Weights of a small image VQ-VAE: 48-pixel images.
Rows from block 2 of the decoder of a small image VQ-VAE, named by matrix and row number. Rows with one number belong to one channel. Each number is 500 + 25 x the weight over its row's rms, rounded and kept within 0 to 999. All counts start at 0. Numbers have three digits each.
After each channel's rows are labels from the 100 images, of 14848, where the channel reaches its highest value: "strongest on" is what is common among them. Only what is clearly more common there than usual is listed. The data: stained colorectal tissue patches (NCT-CRC-HE-100K). In brackets: how many of the 100.
# convs1: 3x3 conv (decoder.decb.0.0.convs.1.weight, 96x96x3x3, each kernel summed), inputs 0-95
# convs2: expand pointwise conv (decoder.decb.0.0.convs.2.weight, 192x96x1x1, transposed), outputs 0-95

convs1.77:500478484495460542487533486493503547500481490500491501499457504488507508475438496499482473534465535521494485484478509500513531509529483475465497491480470534520471496513483505514494445529524468478517491523455528503505517508486484487487462504497469526512477503420506478523475473578517512486
convs2.77:527522528483490532510511503512542528526444522500481538537541502487528518515493487509489499505498514499519505512560509542444516508498492523496475457489501534507527483491527490496483509522500510478497516454510477581505486507508487531496510525466492504514536471529541530500477534457482460536
strongest on: tissue: normal colon mucosa (61)

convs1.53:531483552487522490510506425473512523546445522509501542497492515475533499510496522526483493465506494499476509505494511492472512490516541502459473532516497525542555483482499487481484515474507470498460493525483517495507481513511466473474469506421499455474491514497491465484492491481478474506
convs2.53:520497492520498511471499481505525513477542542475465501505485507503493493510545538531468487559501498503504483474505478466549521534483501523426483516580485492493479488435462516521492489540500470496498485491462502482480517499450510497555495504489529522515508512480509478510537480513490503501
strongest on: tissue: adipose tissue (78)

convs1.66:457440511474481529507494500469459537465462515460521450458435462518470484474513499495480502494505505466454449475503536499486509541509448520481459510494485507509508475523517519494483515510551488475527509483520510477485513525495495486529539516498482504491481490531497482506505510505485527505
convs2.66:497536510517488511514491496511531555483580566469512492507534533513481516505462527488485532544516507473558517492520489491513541510543480522547502504523518466500455513514519503502464507513503516484476497513525482527488476535513468478498491503481507472517495499500476518479475489513494500478
strongest on: tissue: normal colon mucosa (73)

convs1.13:514476477474473503525484479499520498466495458461512481476471531510457501505488520523420518522521508528505529524492521503533510514503460499507460525521464452512541467485504478501535474516468536475515527502509517496542521480470492481465465485490472531478508521449488514475519501460489492512
convs2.13:513495454505479493569531456496515527472496494524533510505455497448522505377504510475513498440459509490477512486504483517516495517518496446480510505481516509468522461504525495495516441522507511452481512524502485528497471503517488477468497514477472498532485492517492507507521512488556486514
strongest on: tissue: lymphocytes (66)

convs1.5:511526464482570476517517518492513455527540501469491491489491502471513504491483478521511535477461502547479458495452509519483509503458474516505539487478510503496527540508498466507502518517513520508472509551486498521548501463469522522472483497470467497502517503456473440499520495472472471495
convs2.5:495520524501481474508520483501520540537490496502458495481473547503503517500524501527484492478509502469499476476538522495459466497489503496523480520516461523492491490474551526490529498533542468489482483490489486464475497495531470466480533494501497537493484495460493471499557505519418525487
strongest on: tissue: normal colon mucosa (52)

convs1.54:536488536500511463488519500507551571506486484489517548512531511484510507519493525510526508506514488481477474521495469468493500460455487504498481486490478538481497470474503496479555492481490481482457494459474453427482477477486450498543481533500482505497470488484513489543493489506491485489
convs2.54:506500535462512480490531499511496485514520514468482495515511505498520485556536473495447508510506501482512511459528503502521506490554515488552524508462508539518494509515467506488470529468509523509490549508514505513507503451501488510483485533523554555477491507466528511514474553502554491550
strongest on: tissue: normal colon mucosa (31)

convs1.46:518479530501475536480512518556483570481486509474565483463503491461455499526521512540514522479522467494463499521508527531464500492482523516515471534490468506510492466501538496494563492491517498492516474502529522453448480502476473482490488503498511520477486480469492516521518500521499507482
convs2.46:528468517511462520524513517496524512541497462512510480503516513475504494557504516490534531518509462523477480500460461519502462523471503514477485510476503505474513512496469487479524470538511477499499510516531516482518545482520502548499488513526509486495489521497495501514525505504544520454
strongest on: tissue: normal colon mucosa (46)

convs1.89:475501467521480488521483486495461519516518491508498478508496477467509498538509492543524480507524541449481485509520493504514484528505462513472510472495510504442483521523498472514432471526484481512518497489447544510500488545507511495545496534517561473519472498497493451483490535470458492481
convs2.89:513509465521475478528502520514532484471501511500507496519509518537476523486520533471545495519522467487479537518526541455482502537521514468472549544501531441545514397446493515469489427496491484506498501472485487514541461513507507468516474502497518513507515500484518501489477502498499488527
strongest on: tissue: adipose tissue (52)

convs1.62:508511512538504467493467533496507432461475464509537523528525491553529461489523528496502491474517464525498428504473499491520530483501506525543523532500524503461552487499480486520482467484490461518476507509461490475485511460472510483491499531486481481504515477505509508480489504488478458515
convs2.62:519502500473486536544531472529467519525485486483497513564516557485457492450482493491517511478465512492504498475524489541500527515464469471525502529482503502520467500530514511508457484484550494487546474512483503457492505476494508469495482540482452506516523518554560512486496522496521500471
strongest on: tissue: adipose tissue (29)

convs1.41:509469518457491513545521512531514537512470458509520528503503507531493544522472505523487489474494507470469505493472513491463488502478465498492498472455491488509473514536509519518533513526476479508434465514486504489507524519525496481472500524501442492522444545474530569512492512487489476488
convs2.41:491462518524489523501481446469517484473492526475497474472509518496507528495511491520480466461494498513500484481488469523474498517486492524505446552552479508504508539509540498488514519511510530473483499495526561492531519505491525507508526464474478501529501473512493495466518467530501457489
strongest on: tissue: lymphocytes (34)

convs1.80:506495491493474471499517451507524485478509490487509510489495496550469483572494496485505475530503517530526530551505463540532489488506489527500457477478471463495448496480483530478454460486459497487491537498483519516475477484480525515501491500468543482507490521474538471497489537461505515540
convs2.80:505513514495544551535503523524544482528495514478515481477462496526504534428494493491495500487526509491500471530499541438519497498533511461458469503542541494495460456475468517501530449488499469478485499466501470552539511510494549491504502482479515499516481536505505478434482483473517511493
strongest on: tissue: adipose tissue (81)

convs1.86:497492465456488476520469465491509520475529502453535479458483503465463488528495499485506499491539509494495516493461494502531499487482488475510465507534479500443458498537497513484513486514483504497504547499468537505463539472485531497509459462481528460502458510493522553479510532474496452509
convs2.86:519519477550482539522530520457551479477490524509523433500422497500488528434510497496516494507512504494523523485497486513526494535532504438468486533479513447518521466504511497450486506477470482469487494497518477532510519485500517494516499470470491498513500468474529490526537509487511521526
strongest on: tissue: adipose tissue (38)

convs1.34:475487518498486504491475533524502487472477487487496493501474500515482485515529523480472556547514532538466541521508528537483504546506469540546516510494500474515514496478459496510534480548509528526511527494495525523449459487515484487471484520493475486511550519446505525470493458479511500467
convs2.34:534461468504491502486477490495470518501551465481547529485487475485517445446521487506497481463524472523490444527445504530493526464472504481527484496501493527507506513510499484535506493505491529478488515543457507494495496538498532466491527510528477519549536511528504500512511538562469517540
strongest on: tissue: normal colon mucosa (26)