{"model": "image VQ-VAE", "dataset": "stained colorectal tissue patches (NCT-CRC-HE-100K)", "train_examples": 90422, "image_size": 48, "crop_scale_min": 1, "horizontal_flip": true, "bottleneck": "vq", "downsampling_factor": 8, "encoder_arch": "vit", "encoder_norm": "layernorm", "encoder_norm_position": "pre", "encoder_activation": "reglu", "encoder_mlp_ratio": 3, "encoder_head_dim": 16, "encoder_fused_qkv": false, "encoder_bias": "none", "encoder_qk_norm": false, "encoder_parallel_block": false, "encoder_inner_norm": false, "encoder_drop_path": 0.15, "encoder_patch_size": [8, 8], "encoder_conv_stem": false, "encoder_layers": 8, "encoder_width": 320, "encoder_positions": "learned", "loss": "mse", "latent_channels": 8, "decoder_norm": "groupnorm", "decoder_activation": "leaky_relu", "decoder_weight_standardization": false, "decoder_widths": [64, 128, 192, 256], "decoder_blocks_per_level": 3, "decoder_block": "bottleneck", "decoder_dropout": 0.1, "decoder_attention": false, "decoder_upsampling": "nearest_conv", "codebook_size": 256, "init": "small_normal", "residual_init": "none", "optimizer": "muon", "muon_scale": "spectral", "lr": 0.031, "momentum": 0.95, "nesterov": true, "orthogonalizer": "newton_schulz_5", "adamw_lr_other_params": 0.0017, "grad_clip": 1.0, "ema_decay": 0.999, "steps": 6300, "batch_size": 256, "epochs": 17.8, "lr_schedule": "step", "warmup_steps": 310, "weight_decay": 0.01, "adamw_weight_decay_other_params": 0}
Rows from block 1 of the decoder of a small image VQ-VAE, named by matrix and row number. Rows with one number belong to one channel. Each number is 50 + 15 x the weight over its row's rms, rounded and kept within 0 to 99. All counts start at 0.
After each channel's rows are labels from the 100 images, of 14848, where the channel reaches its highest value: "top examples" is what is common among them; "patch colour" is the nearest of a few named colours to the mean colour under the peak. Only what is clearly more common there than usual is listed. The data: stained colorectal tissue patches (NCT-CRC-HE-100K).
# convs1: 3x3 conv (decoder.mid.1.convs.1.weight, 128x128x3x3, each kernel summed), inputs 0-127
# convs2: expand pointwise conv (decoder.mid.1.convs.2.weight, 256x128x1x1, transposed), outputs 0-85

convs1.102:64 37 47 36 32 39 39 28 29 22 23 56 46 40 47 33 44 35 40 26 49 21 19 31 41 49 43 40 30 49 46 42 37 49 50 44 58 49 30 76 48 56 62 57 51 55 35 62 28 64 55 45 45 45 40 58 56 61 56 19 70 60 26 69 30 64 32 48 46 64 70 41 69 24 67 67 55 60 43 43 79 26 48 44 00 42 65 67 59 73 58 51 36 63 75 55 32 58 48 58 44 54 49 31 52 52 47 38 28 31 26 44 32 65 49 28 50 35 48 50 47 38 36 59 41 43 43 52
convs2.102:21 54 40 25 32 59 62 73 58 56 62 67 34 68 34 51 39 59 71 42 30 48 29 37 38 30 68 44 57 08 40 54 46 64 58 44 72 53 73 56 37 83 47 66 51 48 37 47 50 74 45 53 40 41 79 20 69 61 45 67 49 42 51 47 66 52 31 40 42 45 58 62 63 55 44 44 63 43 71 60 26 21 46 61 12 61
top examples: tissue: adipose tissue
patch colour: white

convs1.113:74 61 49 47 77 59 51 63 37 55 48 88 57 50 64 48 55 47 49 57 53 57 27 55 88 70 39 31 58 82 40 53 62 62 46 44 42 30 62 37 59 40 69 46 52 58 45 57 59 70 38 52 46 34 53 50 86 44 39 52 54 56 61 63 74 60 44 57 64 60 57 33 52 35 40 58 46 54 63 44 73 47 38 46 32 60 43 56 79 68 55 24 49 45 65 99 53 39 39 69 44 40 55 39 36 37 51 68 55 34 59 60 46 39 29 22 16 55 74 33 37 40 35 30 27 39 27 52
convs2.113:50 44 39 46 54 39 54 51 58 60 60 31 26 47 69 73 49 46 54 33 54 49 42 76 63 43 83 39 47 59 88 41 44 61 40 39 21 47 33 50 35 64 58 31 33 30 83 75 38 68 53 61 59 47 54 70 19 48 42 42 45 49 27 34 30 38 36 56 37 61 40 68 70 72 23 49 66 40 62 40 15 69 37 67 59 63
top examples: tissue: normal colon mucosa
patch colour: grey

convs1.35:24 51 50 51 41 36 51 59 38 39 78 46 40 69 09 19 40 40 58 80 65 20 57 40 25 48 60 61 62 20 50 49 51 73 41 40 41 79 60 43 50 40 34 53 24 39 65 46 53 45 59 39 98 32 84 32 41 47 35 62 52 52 42 52 66 60 49 44 51 31 49 76 53 44 59 54 51 48 70 57 60 57 38 68 35 46 48 66 48 57 53 23 48 49 39 36 06 48 44 28 64 59 33 46 61 35 58 18 30 43 54 40 38 35 31 57 50 61 49 51 55 56 28 60 67 57 54 41
convs2.35:48 42 49 16 59 44 52 53 46 45 46 66 58 50 58 39 57 56 68 36 76 78 23 43 61 65 58 42 51 61 40 84 46 47 36 51 34 52 70 44 52 38 55 38 61 38 54 61 52 43 52 32 58 53 36 44 48 72 48 74 36 59 39 62 53 54 16 34 31 48 60 63 65 94 37 58 39 36 40 41 55 31 54 54 39 57
top examples: tissue: adipose tissue
patch colour: white

convs1.4:46 44 50 45 56 41 35 44 61 41 43 42 58 75 50 48 48 54 59 46 38 46 42 54 88 66 59 59 54 74 67 79 50 58 66 57 57 64 61 55 64 42 23 75 69 40 23 55 26 51 56 48 38 54 57 57 57 80 35 47 42 43 45 46 72 47 41 43 26 65 53 58 54 22 44 65 24 29 76 63 61 30 29 71 22 57 57 56 44 51 60 67 18 29 61 66 60 34 54 74 44 63 54 40 23 59 43 85 36 27 45 45 50 56 11 53 64 29 65 18 55 62 55 65 50 60 61 65
convs2.4:53 57 31 52 28 55 54 56 85 74 70 39 58 39 51 53 38 34 54 73 39 44 58 30 49 45 69 32 46 34 31 48 49 52 48 68 34 54 40 68 47 67 44 17 39 33 44 52 40 61 54 60 57 46 84 46 33 67 36 51 73 47 51 43 44 74 65 63 47 52 41 57 57 67 42 42 46 49 53 54 52 53 39 43 67 60
top examples: tissue: adipose tissue
patch colour: white

convs1.40:49 58 59 47 49 47 58 54 52 50 41 61 34 47 42 50 44 44 50 30 62 65 52 67 58 53 48 79 53 48 69 44 43 54 49 49 64 58 45 72 47 56 49 72 50 88 74 42 50 68 58 46 52 50 38 72 53 89 44 33 77 53 53 27 09 29 62 31 46 51 33 20 40 62 71 16 51 42 43 68 49 47 52 50 45 52 49 74 33 36 48 50 53 23 24 22 27 45 51 51 44 41 26 49 26 27 43 37 48 50 34 28 57 37 25 52 64 46 35 39 29 33 14 30 51 29 27 30
convs2.40:57 45 27 61 55 47 58 53 47 39 62 63 66 65 70 54 69 34 55 39 51 73 67 81 52 57 40 33 52 85 50 53 39 71 43 75 35 38 57 58 73 57 37 20 62 16 28 48 49 51 55 45 47 42 31 61 82 38 73 55 52 50 52 33 45 55 67 30 55 44 47 31 40 55 48 43 56 65 47 17 44 66 51 14 59 53
top examples: tissue: normal colon mucosa
patch colour: brown

convs1.95:66 58 64 54 42 37 52 61 48 41 50 62 39 60 58 49 32 50 35 48 55 53 20 68 62 67 29 63 50 64 27 54 48 35 31 41 50 51 56 78 41 71 38 37 41 68 58 55 23 48 40 39 47 62 66 56 49 46 60 23 73 45 49 57 29 38 46 72 42 61 60 53 37 36 13 46 33 39 67 38 52 30 18 35 56 27 38 62 59 48 53 42 15 52 54 15 47 52 45 72 45 40 48 55 53 61 59 51 99 66 24 61 48 57 62 19 57 53 68 68 47 16 59 30 48 36 39 51
convs2.95:16 47 54 79 60 70 73 50 81 46 48 48 42 60 47 49 56 56 57 57 52 13 41 58 42 30 28 32 54 63 41 61 43 72 27 50 64 46 77 22 33 42 23 67 41 20 17 73 38 67 53 41 58 60 32 55 54 33 52 47 69 75 54 61 47 69 53 64 60 72 69 36 55 52 41 29 37 56 99 50 62 69 53 41 39 17
top examples: tissue: normal colon mucosa
patch colour: brown

convs1.39:51 30 63 62 57 39 52 48 20 23 76 43 44 56 72 31 41 57 66 62 63 93 57 51 68 34 56 49 53 39 58 46 60 67 39 69 49 62 73 38 58 81 43 65 41 51 53 63 65 63 29 59 49 44 37 69 69 29 41 66 55 53 59 42 20 39 42 35 54 53 49 35 65 27 50 45 46 32 52 65 61 45 59 61 44 29 34 47 37 54 47 45 57 56 47 41 19 69 32 50 55 35 45 40 35 35 40 25 08 51 52 39 44 18 38 32 62 53 36 24 61 48 06 48 50 44 24 32
convs2.39:44 67 54 63 82 55 61 66 40 60 41 51 14 41 49 63 44 38 48 42 28 57 44 28 45 72 39 42 50 64 46 80 16 62 46 52 18 46 24 47 53 17 56 57 44 38 32 46 61 34 35 48 50 55 73 35 56 43 61 37 69 53 54 48 62 39 47 39 55 00 53 46 68 28 54 26 47 24 67 43 38 52 49 32 47 39
top examples: tissue: normal colon mucosa
patch colour: brown

convs1.72:62 59 64 38 56 43 46 52 35 36 66 36 44 72 62 62 44 55 79 39 43 87 55 41 50 72 73 42 54 63 56 69 47 64 47 58 54 40 50 68 78 83 40 36 56 56 54 61 30 67 59 60 49 56 37 60 51 65 48 37 35 41 75 37 44 70 54 28 50 50 13 41 35 28 48 29 63 26 10 37 43 47 47 58 73 55 69 49 39 36 27 82 37 64 33 25 61 50 57 72 32 25 46 49 37 75 65 53 62 53 67 60 40 55 80 22 51 42 39 43 52 33 63 61 41 34 40 58
convs2.72:31 75 52 62 63 58 37 90 39 49 56 88 43 62 49 56 36 31 58 22 64 45 44 55 72 71 46 61 56 53 60 54 28 55 59 43 58 80 51 47 36 42 39 43 62 25 75 32 46 32 63 30 18 72 23 62 37 37 44 46 58 63 40 45 33 62 59 68 73 35 55 46 58 19 57 57 49 60 40 71 47 61 42 46 67 44
top examples: tissue: smooth muscle
patch colour: white

convs1.62:69 28 74 52 66 42 19 32 53 50 55 44 38 63 24 30 20 24 27 42 35 48 46 54 23 34 57 45 46 54 61 66 84 52 28 65 64 33 58 58 60 57 45 76 49 65 55 45 33 59 33 67 68 59 44 85 47 70 44 42 67 74 59 48 23 41 52 57 43 47 28 37 44 52 59 42 26 43 35 39 44 32 58 59 17 22 38 26 23 43 47 53 46 44 41 39 26 48 68 42 49 47 37 41 17 38 48 26 35 38 32 52 57 48 39 30 66 56 48 45 42 32 33 49 33 51 54 34
convs2.62:59 39 21 55 54 81 31 45 24 61 59 59 25 58 78 82 39 34 66 47 54 56 51 37 50 71 41 58 51 56 48 77 32 59 42 36 43 27 67 44 17 48 45 40 75 59 44 56 40 29 50 56 59 69 45 52 70 36 56 53 37 75 57 65 45 46 52 59 24 59 59 52 31 40 59 22 43 44 33 48 73 62 49 71 35 41
top examples: tissue: normal colon mucosa
patch colour: brown

convs1.50:31 34 56 40 61 52 52 25 38 46 00 33 31 65 11 35 37 29 36 61 42 33 37 49 27 36 47 72 32 48 66 41 59 57 41 54 58 75 65 52 64 29 71 30 36 49 68 48 36 55 77 47 58 76 51 69 54 83 55 51 46 52 39 38 43 63 41 35 41 29 43 53 44 48 44 45 30 49 46 91 43 59 35 56 34 59 55 61 43 41 55 56 58 43 36 73 43 53 48 11 45 24 53 79 34 55 64 38 71 57 52 57 53 36 29 34 71 28 37 30 46 52 50 49 58 44 54 54
convs2.50:24 41 72 42 28 41 72 59 48 58 43 54 67 39 39 39 63 52 58 47 62 46 53 32 66 19 44 47 54 81 26 58 22 67 63 59 48 62 76 49 63 48 59 30 55 41 33 61 49 72 16 64 43 72 53 55 64 29 38 29 59 43 51 37 57 74 66 24 48 17 40 47 60 41 81 15 20 53 53 21 56 50 47 53 32 64
top examples: tissue: normal colon mucosa
patch colour: brown

convs1.59:44 45 44 18 46 59 61 60 78 43 25 61 32 46 66 41 45 35 46 50 45 67 51 35 47 57 40 71 36 46 49 43 24 45 05 40 75 28 57 44 22 25 44 49 65 42 37 46 52 36 39 45 40 68 30 42 21 60 62 40 35 60 68 44 67 44 36 59 63 35 58 31 49 72 65 74 65 57 68 30 43 76 46 36 70 54 85 69 40 57 92 49 48 52 24 46 50 52 53 62 66 55 61 42 53 44 61 37 39 44 41 37 55 08 49 41 72 32 53 62 57 33 59 31 40 57 42 41
convs2.59:23 37 51 55 86 19 58 34 26 64 56 57 68 52 76 22 44 41 55 40 57 44 38 49 40 76 71 31 43 54 77 42 42 49 48 44 66 77 70 56 63 56 63 47 59 51 16 49 54 44 65 44 21 53 55 68 38 33 62 46 28 64 34 57 39 61 49 63 52 51 52 44 23 43 26 60 52 81 33 33 26 47 81 35 86 41
top examples: tissue: normal colon mucosa
patch colour: brown

convs1.26:44 58 54 36 29 51 18 41 50 44 93 34 45 55 27 32 18 54 45 52 44 26 45 08 67 61 22 54 56 31 05 53 59 41 36 31 44 42 47 42 39 48 37 71 26 42 26 58 55 37 27 40 65 51 46 63 24 34 48 52 45 46 53 91 67 36 38 29 60 45 65 58 61 60 38 64 47 45 38 14 43 30 54 49 65 55 41 16 63 54 45 46 34 58 41 71 43 45 24 53 44 59 52 42 56 59 40 51 42 32 42 54 58 40 77 47 49 50 61 42 44 45 49 29 55 41 58 47
convs2.26:44 19 54 43 31 38 34 89 54 52 34 84 45 41 46 54 56 61 51 67 66 37 60 44 61 69 53 69 32 51 55 36 30 37 42 55 58 79 76 58 56 28 31 48 53 52 20 60 47 59 52 42 23 38 44 73 46 42 71 64 38 43 44 78 64 54 43 27 63 79 43 35 36 52 80 56 56 19 59 71 38 46 58 60 73 57
top examples: tissue: adipose tissue
patch colour: white

convs1.8:63 52 49 36 51 62 35 53 71 30 51 74 53 62 52 43 63 45 56 38 60 69 44 77 79 58 54 43 46 67 48 55 42 54 55 43 56 23 63 50 26 41 58 67 37 61 46 38 50 57 46 45 30 37 29 71 59 59 52 53 54 47 54 17 37 49 15 35 43 36 61 30 50 42 59 51 27 35 73 59 52 31 40 58 00 71 54 50 58 55 65 64 46 29 33 67 57 43 61 70 41 65 47 26 33 31 41 58 75 45 49 65 69 46 08 52 39 49 80 36 50 28 48 53 34 43 59 60
convs2.8:38 39 61 39 54 84 47 61 55 41 47 14 51 45 64 32 44 76 56 30 60 46 47 52 50 63 49 45 20 55 84 44 66 35 58 28 31 75 47 54 57 66 21 36 76 37 47 58 47 59 81 85 57 71 69 33 50 64 70 51 42 65 48 48 76 56 37 40 51 42 60 38 51 54 49 28 62 61 59 60 74 39 53 71 43 35
top examples: tissue: normal colon mucosa
patch colour: brown

convs1.85:59 44 51 43 51 50 30 45 06 40 56 46 20 26 50 50 17 43 42 41 54 67 29 62 28 47 20 43 37 42 42 40 35 60 45 39 34 53 74 45 45 56 44 22 28 52 64 66 45 54 59 70 45 76 45 65 39 49 50 31 51 67 48 21 56 33 46 40 18 45 51 39 51 51 26 39 32 43 60 43 69 48 25 44 35 46 60 88 58 42 33 55 15 55 60 36 21 56 56 52 48 48 56 64 48 46 65 41 86 54 43 43 36 66 63 23 62 56 74 51 39 48 70 64 36 47 44 20
convs2.85:48 89 52 26 72 47 71 52 66 42 44 39 71 59 57 51 38 44 59 51 51 12 47 56 40 42 60 60 50 60 28 66 59 36 33 40 41 60 61 39 42 70 43 50 41 57 47 52 41 74 50 54 44 32 60 39 38 44 47 38 38 51 47 56 41 50 51 76 48 14 53 54 65 58 53 55 43 57 59 48 66 51 57 40 23 46
top examples: tissue: normal colon mucosa
patch colour: brown

convs1.14:53 45 38 43 58 49 29 60 70 34 38 75 71 39 57 49 48 47 51 42 61 50 42 89 81 64 41 42 51 65 66 43 83 51 20 46 69 38 59 47 75 42 32 43 26 49 48 39 42 60 61 60 34 53 20 74 67 71 56 41 44 49 47 36 39 42 45 54 38 66 35 55 51 40 32 52 29 39 46 68 50 45 27 62 58 57 28 56 41 49 36 89 25 55 40 60 65 41 40 43 37 18 47 48 19 36 42 41 60 44 38 71 40 35 21 27 81 34 80 43 49 32 45 55 42 29 56 45
convs2.14:37 63 28 49 51 58 63 52 42 38 67 81 38 36 61 90 35 62 70 14 66 48 49 27 59 79 28 49 63 64 50 56 57 48 75 45 29 36 57 39 40 29 59 50 75 65 38 53 45 35 67 63 34 40 96 83 73 40 37 43 39 50 34 57 39 36 38 46 62 54 59 43 43 56 68 28 57 49 49 47 75 65 28 55 48 44
top examples: tissue: normal colon mucosa
patch colour: brown

convs1.80:33 69 68 52 54 40 18 29 50 27 66 45 35 56 41 59 43 35 67 51 52 55 34 40 50 70 01 51 55 52 47 64 58 55 15 40 26 57 38 52 29 67 54 59 30 81 41 58 56 59 52 57 43 59 61 36 22 63 57 44 60 67 62 32 39 31 46 34 48 51 34 48 53 62 23 66 51 33 41 11 49 46 28 50 68 33 48 63 49 48 44 37 22 62 31 52 59 45 49 47 53 39 55 70 63 50 57 48 81 48 31 55 55 40 56 10 62 33 87 71 51 36 42 34 52 34 35 52
convs2.80:82 29 48 48 58 34 67 72 63 62 51 38 54 16 76 76 55 44 41 82 70 47 72 49 63 39 52 29 43 60 43 64 56 20 51 47 70 43 75 54 66 61 46 29 21 52 62 65 53 51 40 54 52 57 50 64 61 42 42 51 61 58 45 45 18 25 66 64 83 51 44 58 58 64 52 61 53 49 55 43 60 41 61 20 61 52
top examples: tissue: normal colon mucosa
patch colour: grey

convs1.71:52 51 60 45 31 42 45 29 52 21 55 42 47 74 63 41 60 41 45 53 41 33 53 44 51 68 59 74 30 29 53 53 42 44 45 39 53 39 25 82 61 72 42 54 18 61 60 44 38 52 71 50 42 71 37 68 29 82 54 46 59 54 44 35 65 61 42 38 69 47 52 44 60 37 21 41 53 44 80 30 62 64 29 73 61 59 69 49 71 49 31 64 18 68 33 58 56 38 27 32 40 21 47 73 48 50 29 46 69 58 39 48 50 26 52 46 37 16 67 41 38 38 62 28 14 62 45 47
convs2.71:57 59 48 61 32 27 74 17 49 48 35 69 86 47 20 14 58 54 63 51 61 59 42 42 38 48 70 47 61 57 46 53 49 27 81 63 63 27 64 55 42 55 49 59 61 55 58 66 51 50 67 51 59 64 52 79 87 57 33 63 41 51 76 53 64 56 75 33 57 24 55 79 69 26 37 57 47 42 56 65 67 53 44 58 38 45
top examples: tissue: normal colon mucosa
patch colour: brown

convs1.53:26 57 53 44 37 56 68 46 24 43 40 62 19 58 36 35 57 38 47 59 62 32 59 37 00 51 33 71 55 27 31 31 22 31 37 46 54 18 39 60 12 54 48 49 52 56 61 48 37 55 39 48 52 72 33 50 49 42 61 52 60 68 42 38 54 30 41 50 67 29 57 39 70 74 58 52 73 52 37 30 37 64 50 62 48 43 66 35 38 52 78 29 55 49 53 60 37 61 33 48 51 71 37 08 43 31 51 39 28 44 45 41 72 38 27 67 60 30 51 51 48 56 57 25 47 48 27 50
convs2.53:41 52 52 49 38 37 49 64 11 40 70 57 53 55 60 43 50 45 61 62 40 57 82 54 38 77 62 42 42 26 37 41 76 69 60 54 69 64 50 21 55 71 56 30 65 59 14 50 48 39 15 56 43 67 42 39 92 55 55 53 58 47 41 66 43 67 58 42 83 49 62 40 52 76 42 53 40 41 62 31 54 26 40 56 31 54
top examples: tissue: adipose tissue
patch colour: white

convs1.69:62 49 58 58 54 57 44 66 59 45 22 69 43 72 40 72 61 52 43 30 29 29 34 61 27 69 59 69 51 54 64 21 46 30 44 49 48 45 29 42 30 32 42 55 53 56 42 46 32 59 46 70 30 48 34 50 24 47 61 28 41 45 29 34 55 35 38 64 41 44 60 52 53 56 17 71 41 86 53 30 54 70 19 56 57 51 55 82 69 66 30 48 04 77 58 44 44 47 55 26 42 32 58 52 31 50 46 28 29 58 41 43 33 66 19 34 49 32 43 35 56 36 48 55 58 59 58 41
convs2.69:68 66 42 34 68 25 59 55 40 49 21 22 68 42 19 60 56 51 50 56 61 32 27 31 38 77 47 57 40 59 19 64 38 49 33 61 48 53 39 30 77 70 38 57 29 60 66 33 79 64 59 64 44 78 50 55 48 50 58 45 32 58 52 64 23 25 62 45 70 54 57 58 44 58 39 44 52 39 37 41 63 41 74 40 34 77
top examples: tissue: normal colon mucosa
patch colour: brown

convs1.57:23 51 50 50 55 61 50 72 31 66 69 48 28 69 54 27 46 54 60 58 54 76 66 33 48 25 69 50 50 11 23 61 48 36 50 39 40 40 52 38 61 65 43 70 33 48 57 29 64 41 27 51 72 65 38 54 61 54 42 60 63 50 48 58 32 69 59 58 54 26 16 40 39 52 56 48 43 42 32 24 50 42 82 53 47 19 25 42 26 35 55 32 69 53 37 45 17 54 46 33 69 63 56 26 62 29 66 38 14 63 59 45 62 25 36 59 70 47 56 39 55 60 60 60 62 40 36 56
convs2.57:55 50 76 46 58 71 50 56 34 77 45 43 34 36 69 51 45 58 57 24 58 49 41 25 75 73 47 58 55 64 56 64 69 61 40 79 46 58 28 66 37 37 56 44 77 59 87 18 76 54 61 40 38 61 43 50 49 66 47 33 60 55 52 45 40 60 39 67 45 59 39 55 18 69 52 57 67 74 45 68 58 44 37 46 56 50
top examples: tissue: adipose tissue
patch colour: white

convs1.34:33 53 72 46 66 51 78 62 11 45 68 48 42 64 50 56 49 76 62 54 71 74 76 40 37 52 63 49 62 54 36 65 39 55 26 49 33 58 33 32 39 35 40 55 19 66 62 56 55 35 35 35 63 31 29 23 24 23 53 44 24 51 58 63 46 50 65 39 36 54 59 39 60 50 84 46 71 46 35 38 66 31 64 32 62 23 74 39 39 34 52 36 60 55 43 41 15 53 63 38 56 44 44 38 61 31 63 34 59 74 44 63 68 39 45 48 48 45 55 46 61 38 14 38 55 57 47 33
convs2.34:22 72 28 45 41 68 49 69 68 50 44 63 25 79 44 55 40 46 64 27 48 78 49 45 28 61 27 41 40 45 86 46 73 52 52 49 36 44 37 48 47 67 55 49 46 41 48 43 55 38 49 63 35 94 43 30 47 56 47 67 40 68 43 66 41 54 56 65 67 30 54 54 26 58 25 63 53 43 50 34 45 69 44 43 66 51
top examples: tissue: normal colon mucosa; tissue: adipose tissue
patch colour: brown

convs1.48:64 45 56 64 56 49 58 52 32 27 26 75 21 56 33 46 48 43 60 59 49 41 54 44 54 40 44 43 60 64 40 69 57 51 27 48 54 44 63 37 26 53 33 75 35 59 26 47 22 77 17 48 65 46 40 47 47 48 47 19 55 53 48 67 44 25 16 58 56 56 45 34 42 69 61 66 29 40 21 17 56 19 38 80 30 22 55 51 41 49 64 27 50 70 40 33 30 61 58 30 48 64 24 48 36 53 58 36 24 55 53 47 59 52 39 47 67 45 72 50 61 29 23 49 47 61 51 37
convs2.48:64 50 52 30 74 59 65 60 46 48 39 40 50 27 46 52 34 27 59 53 52 57 29 51 60 75 35 84 61 50 54 75 44 21 62 51 54 42 80 31 67 42 70 31 52 44 80 64 52 63 69 47 32 36 68 32 45 45 82 55 36 62 66 81 61 48 21 41 59 60 36 49 25 63 65 41 58 45 26 54 41 48 51 41 55 26
top examples: tissue: normal colon mucosa
patch colour: grey

convs1.93:53 51 52 62 54 44 32 37 40 24 44 25 38 60 19 60 54 59 50 42 35 32 43 37 37 56 45 68 43 55 45 34 39 50 45 45 44 43 50 26 50 42 29 71 27 60 32 44 37 37 59 57 33 44 48 42 30 35 43 44 70 40 52 37 62 59 39 45 63 62 54 34 76 57 43 82 48 80 65 45 67 79 36 77 82 44 52 75 77 81 68 34 18 76 40 39 34 48 56 39 44 26 59 47 34 60 44 49 68 44 23 55 57 49 47 17 42 29 34 56 51 21 56 28 56 65 35 34
convs2.93:55 63 40 45 57 60 61 59 16 49 56 59 82 32 36 57 43 52 41 51 74 40 65 55 27 62 59 91 38 23 46 53 74 58 61 59 47 41 48 30 64 44 24 53 46 65 76 60 49 65 45 46 48 45 44 58 66 60 32 79 32 53 44 51 54 14 34 36 87 59 64 53 36 89 32 39 75 26 39 57 50 51 52 44 29 55
top examples: tissue: normal colon mucosa
patch colour: grey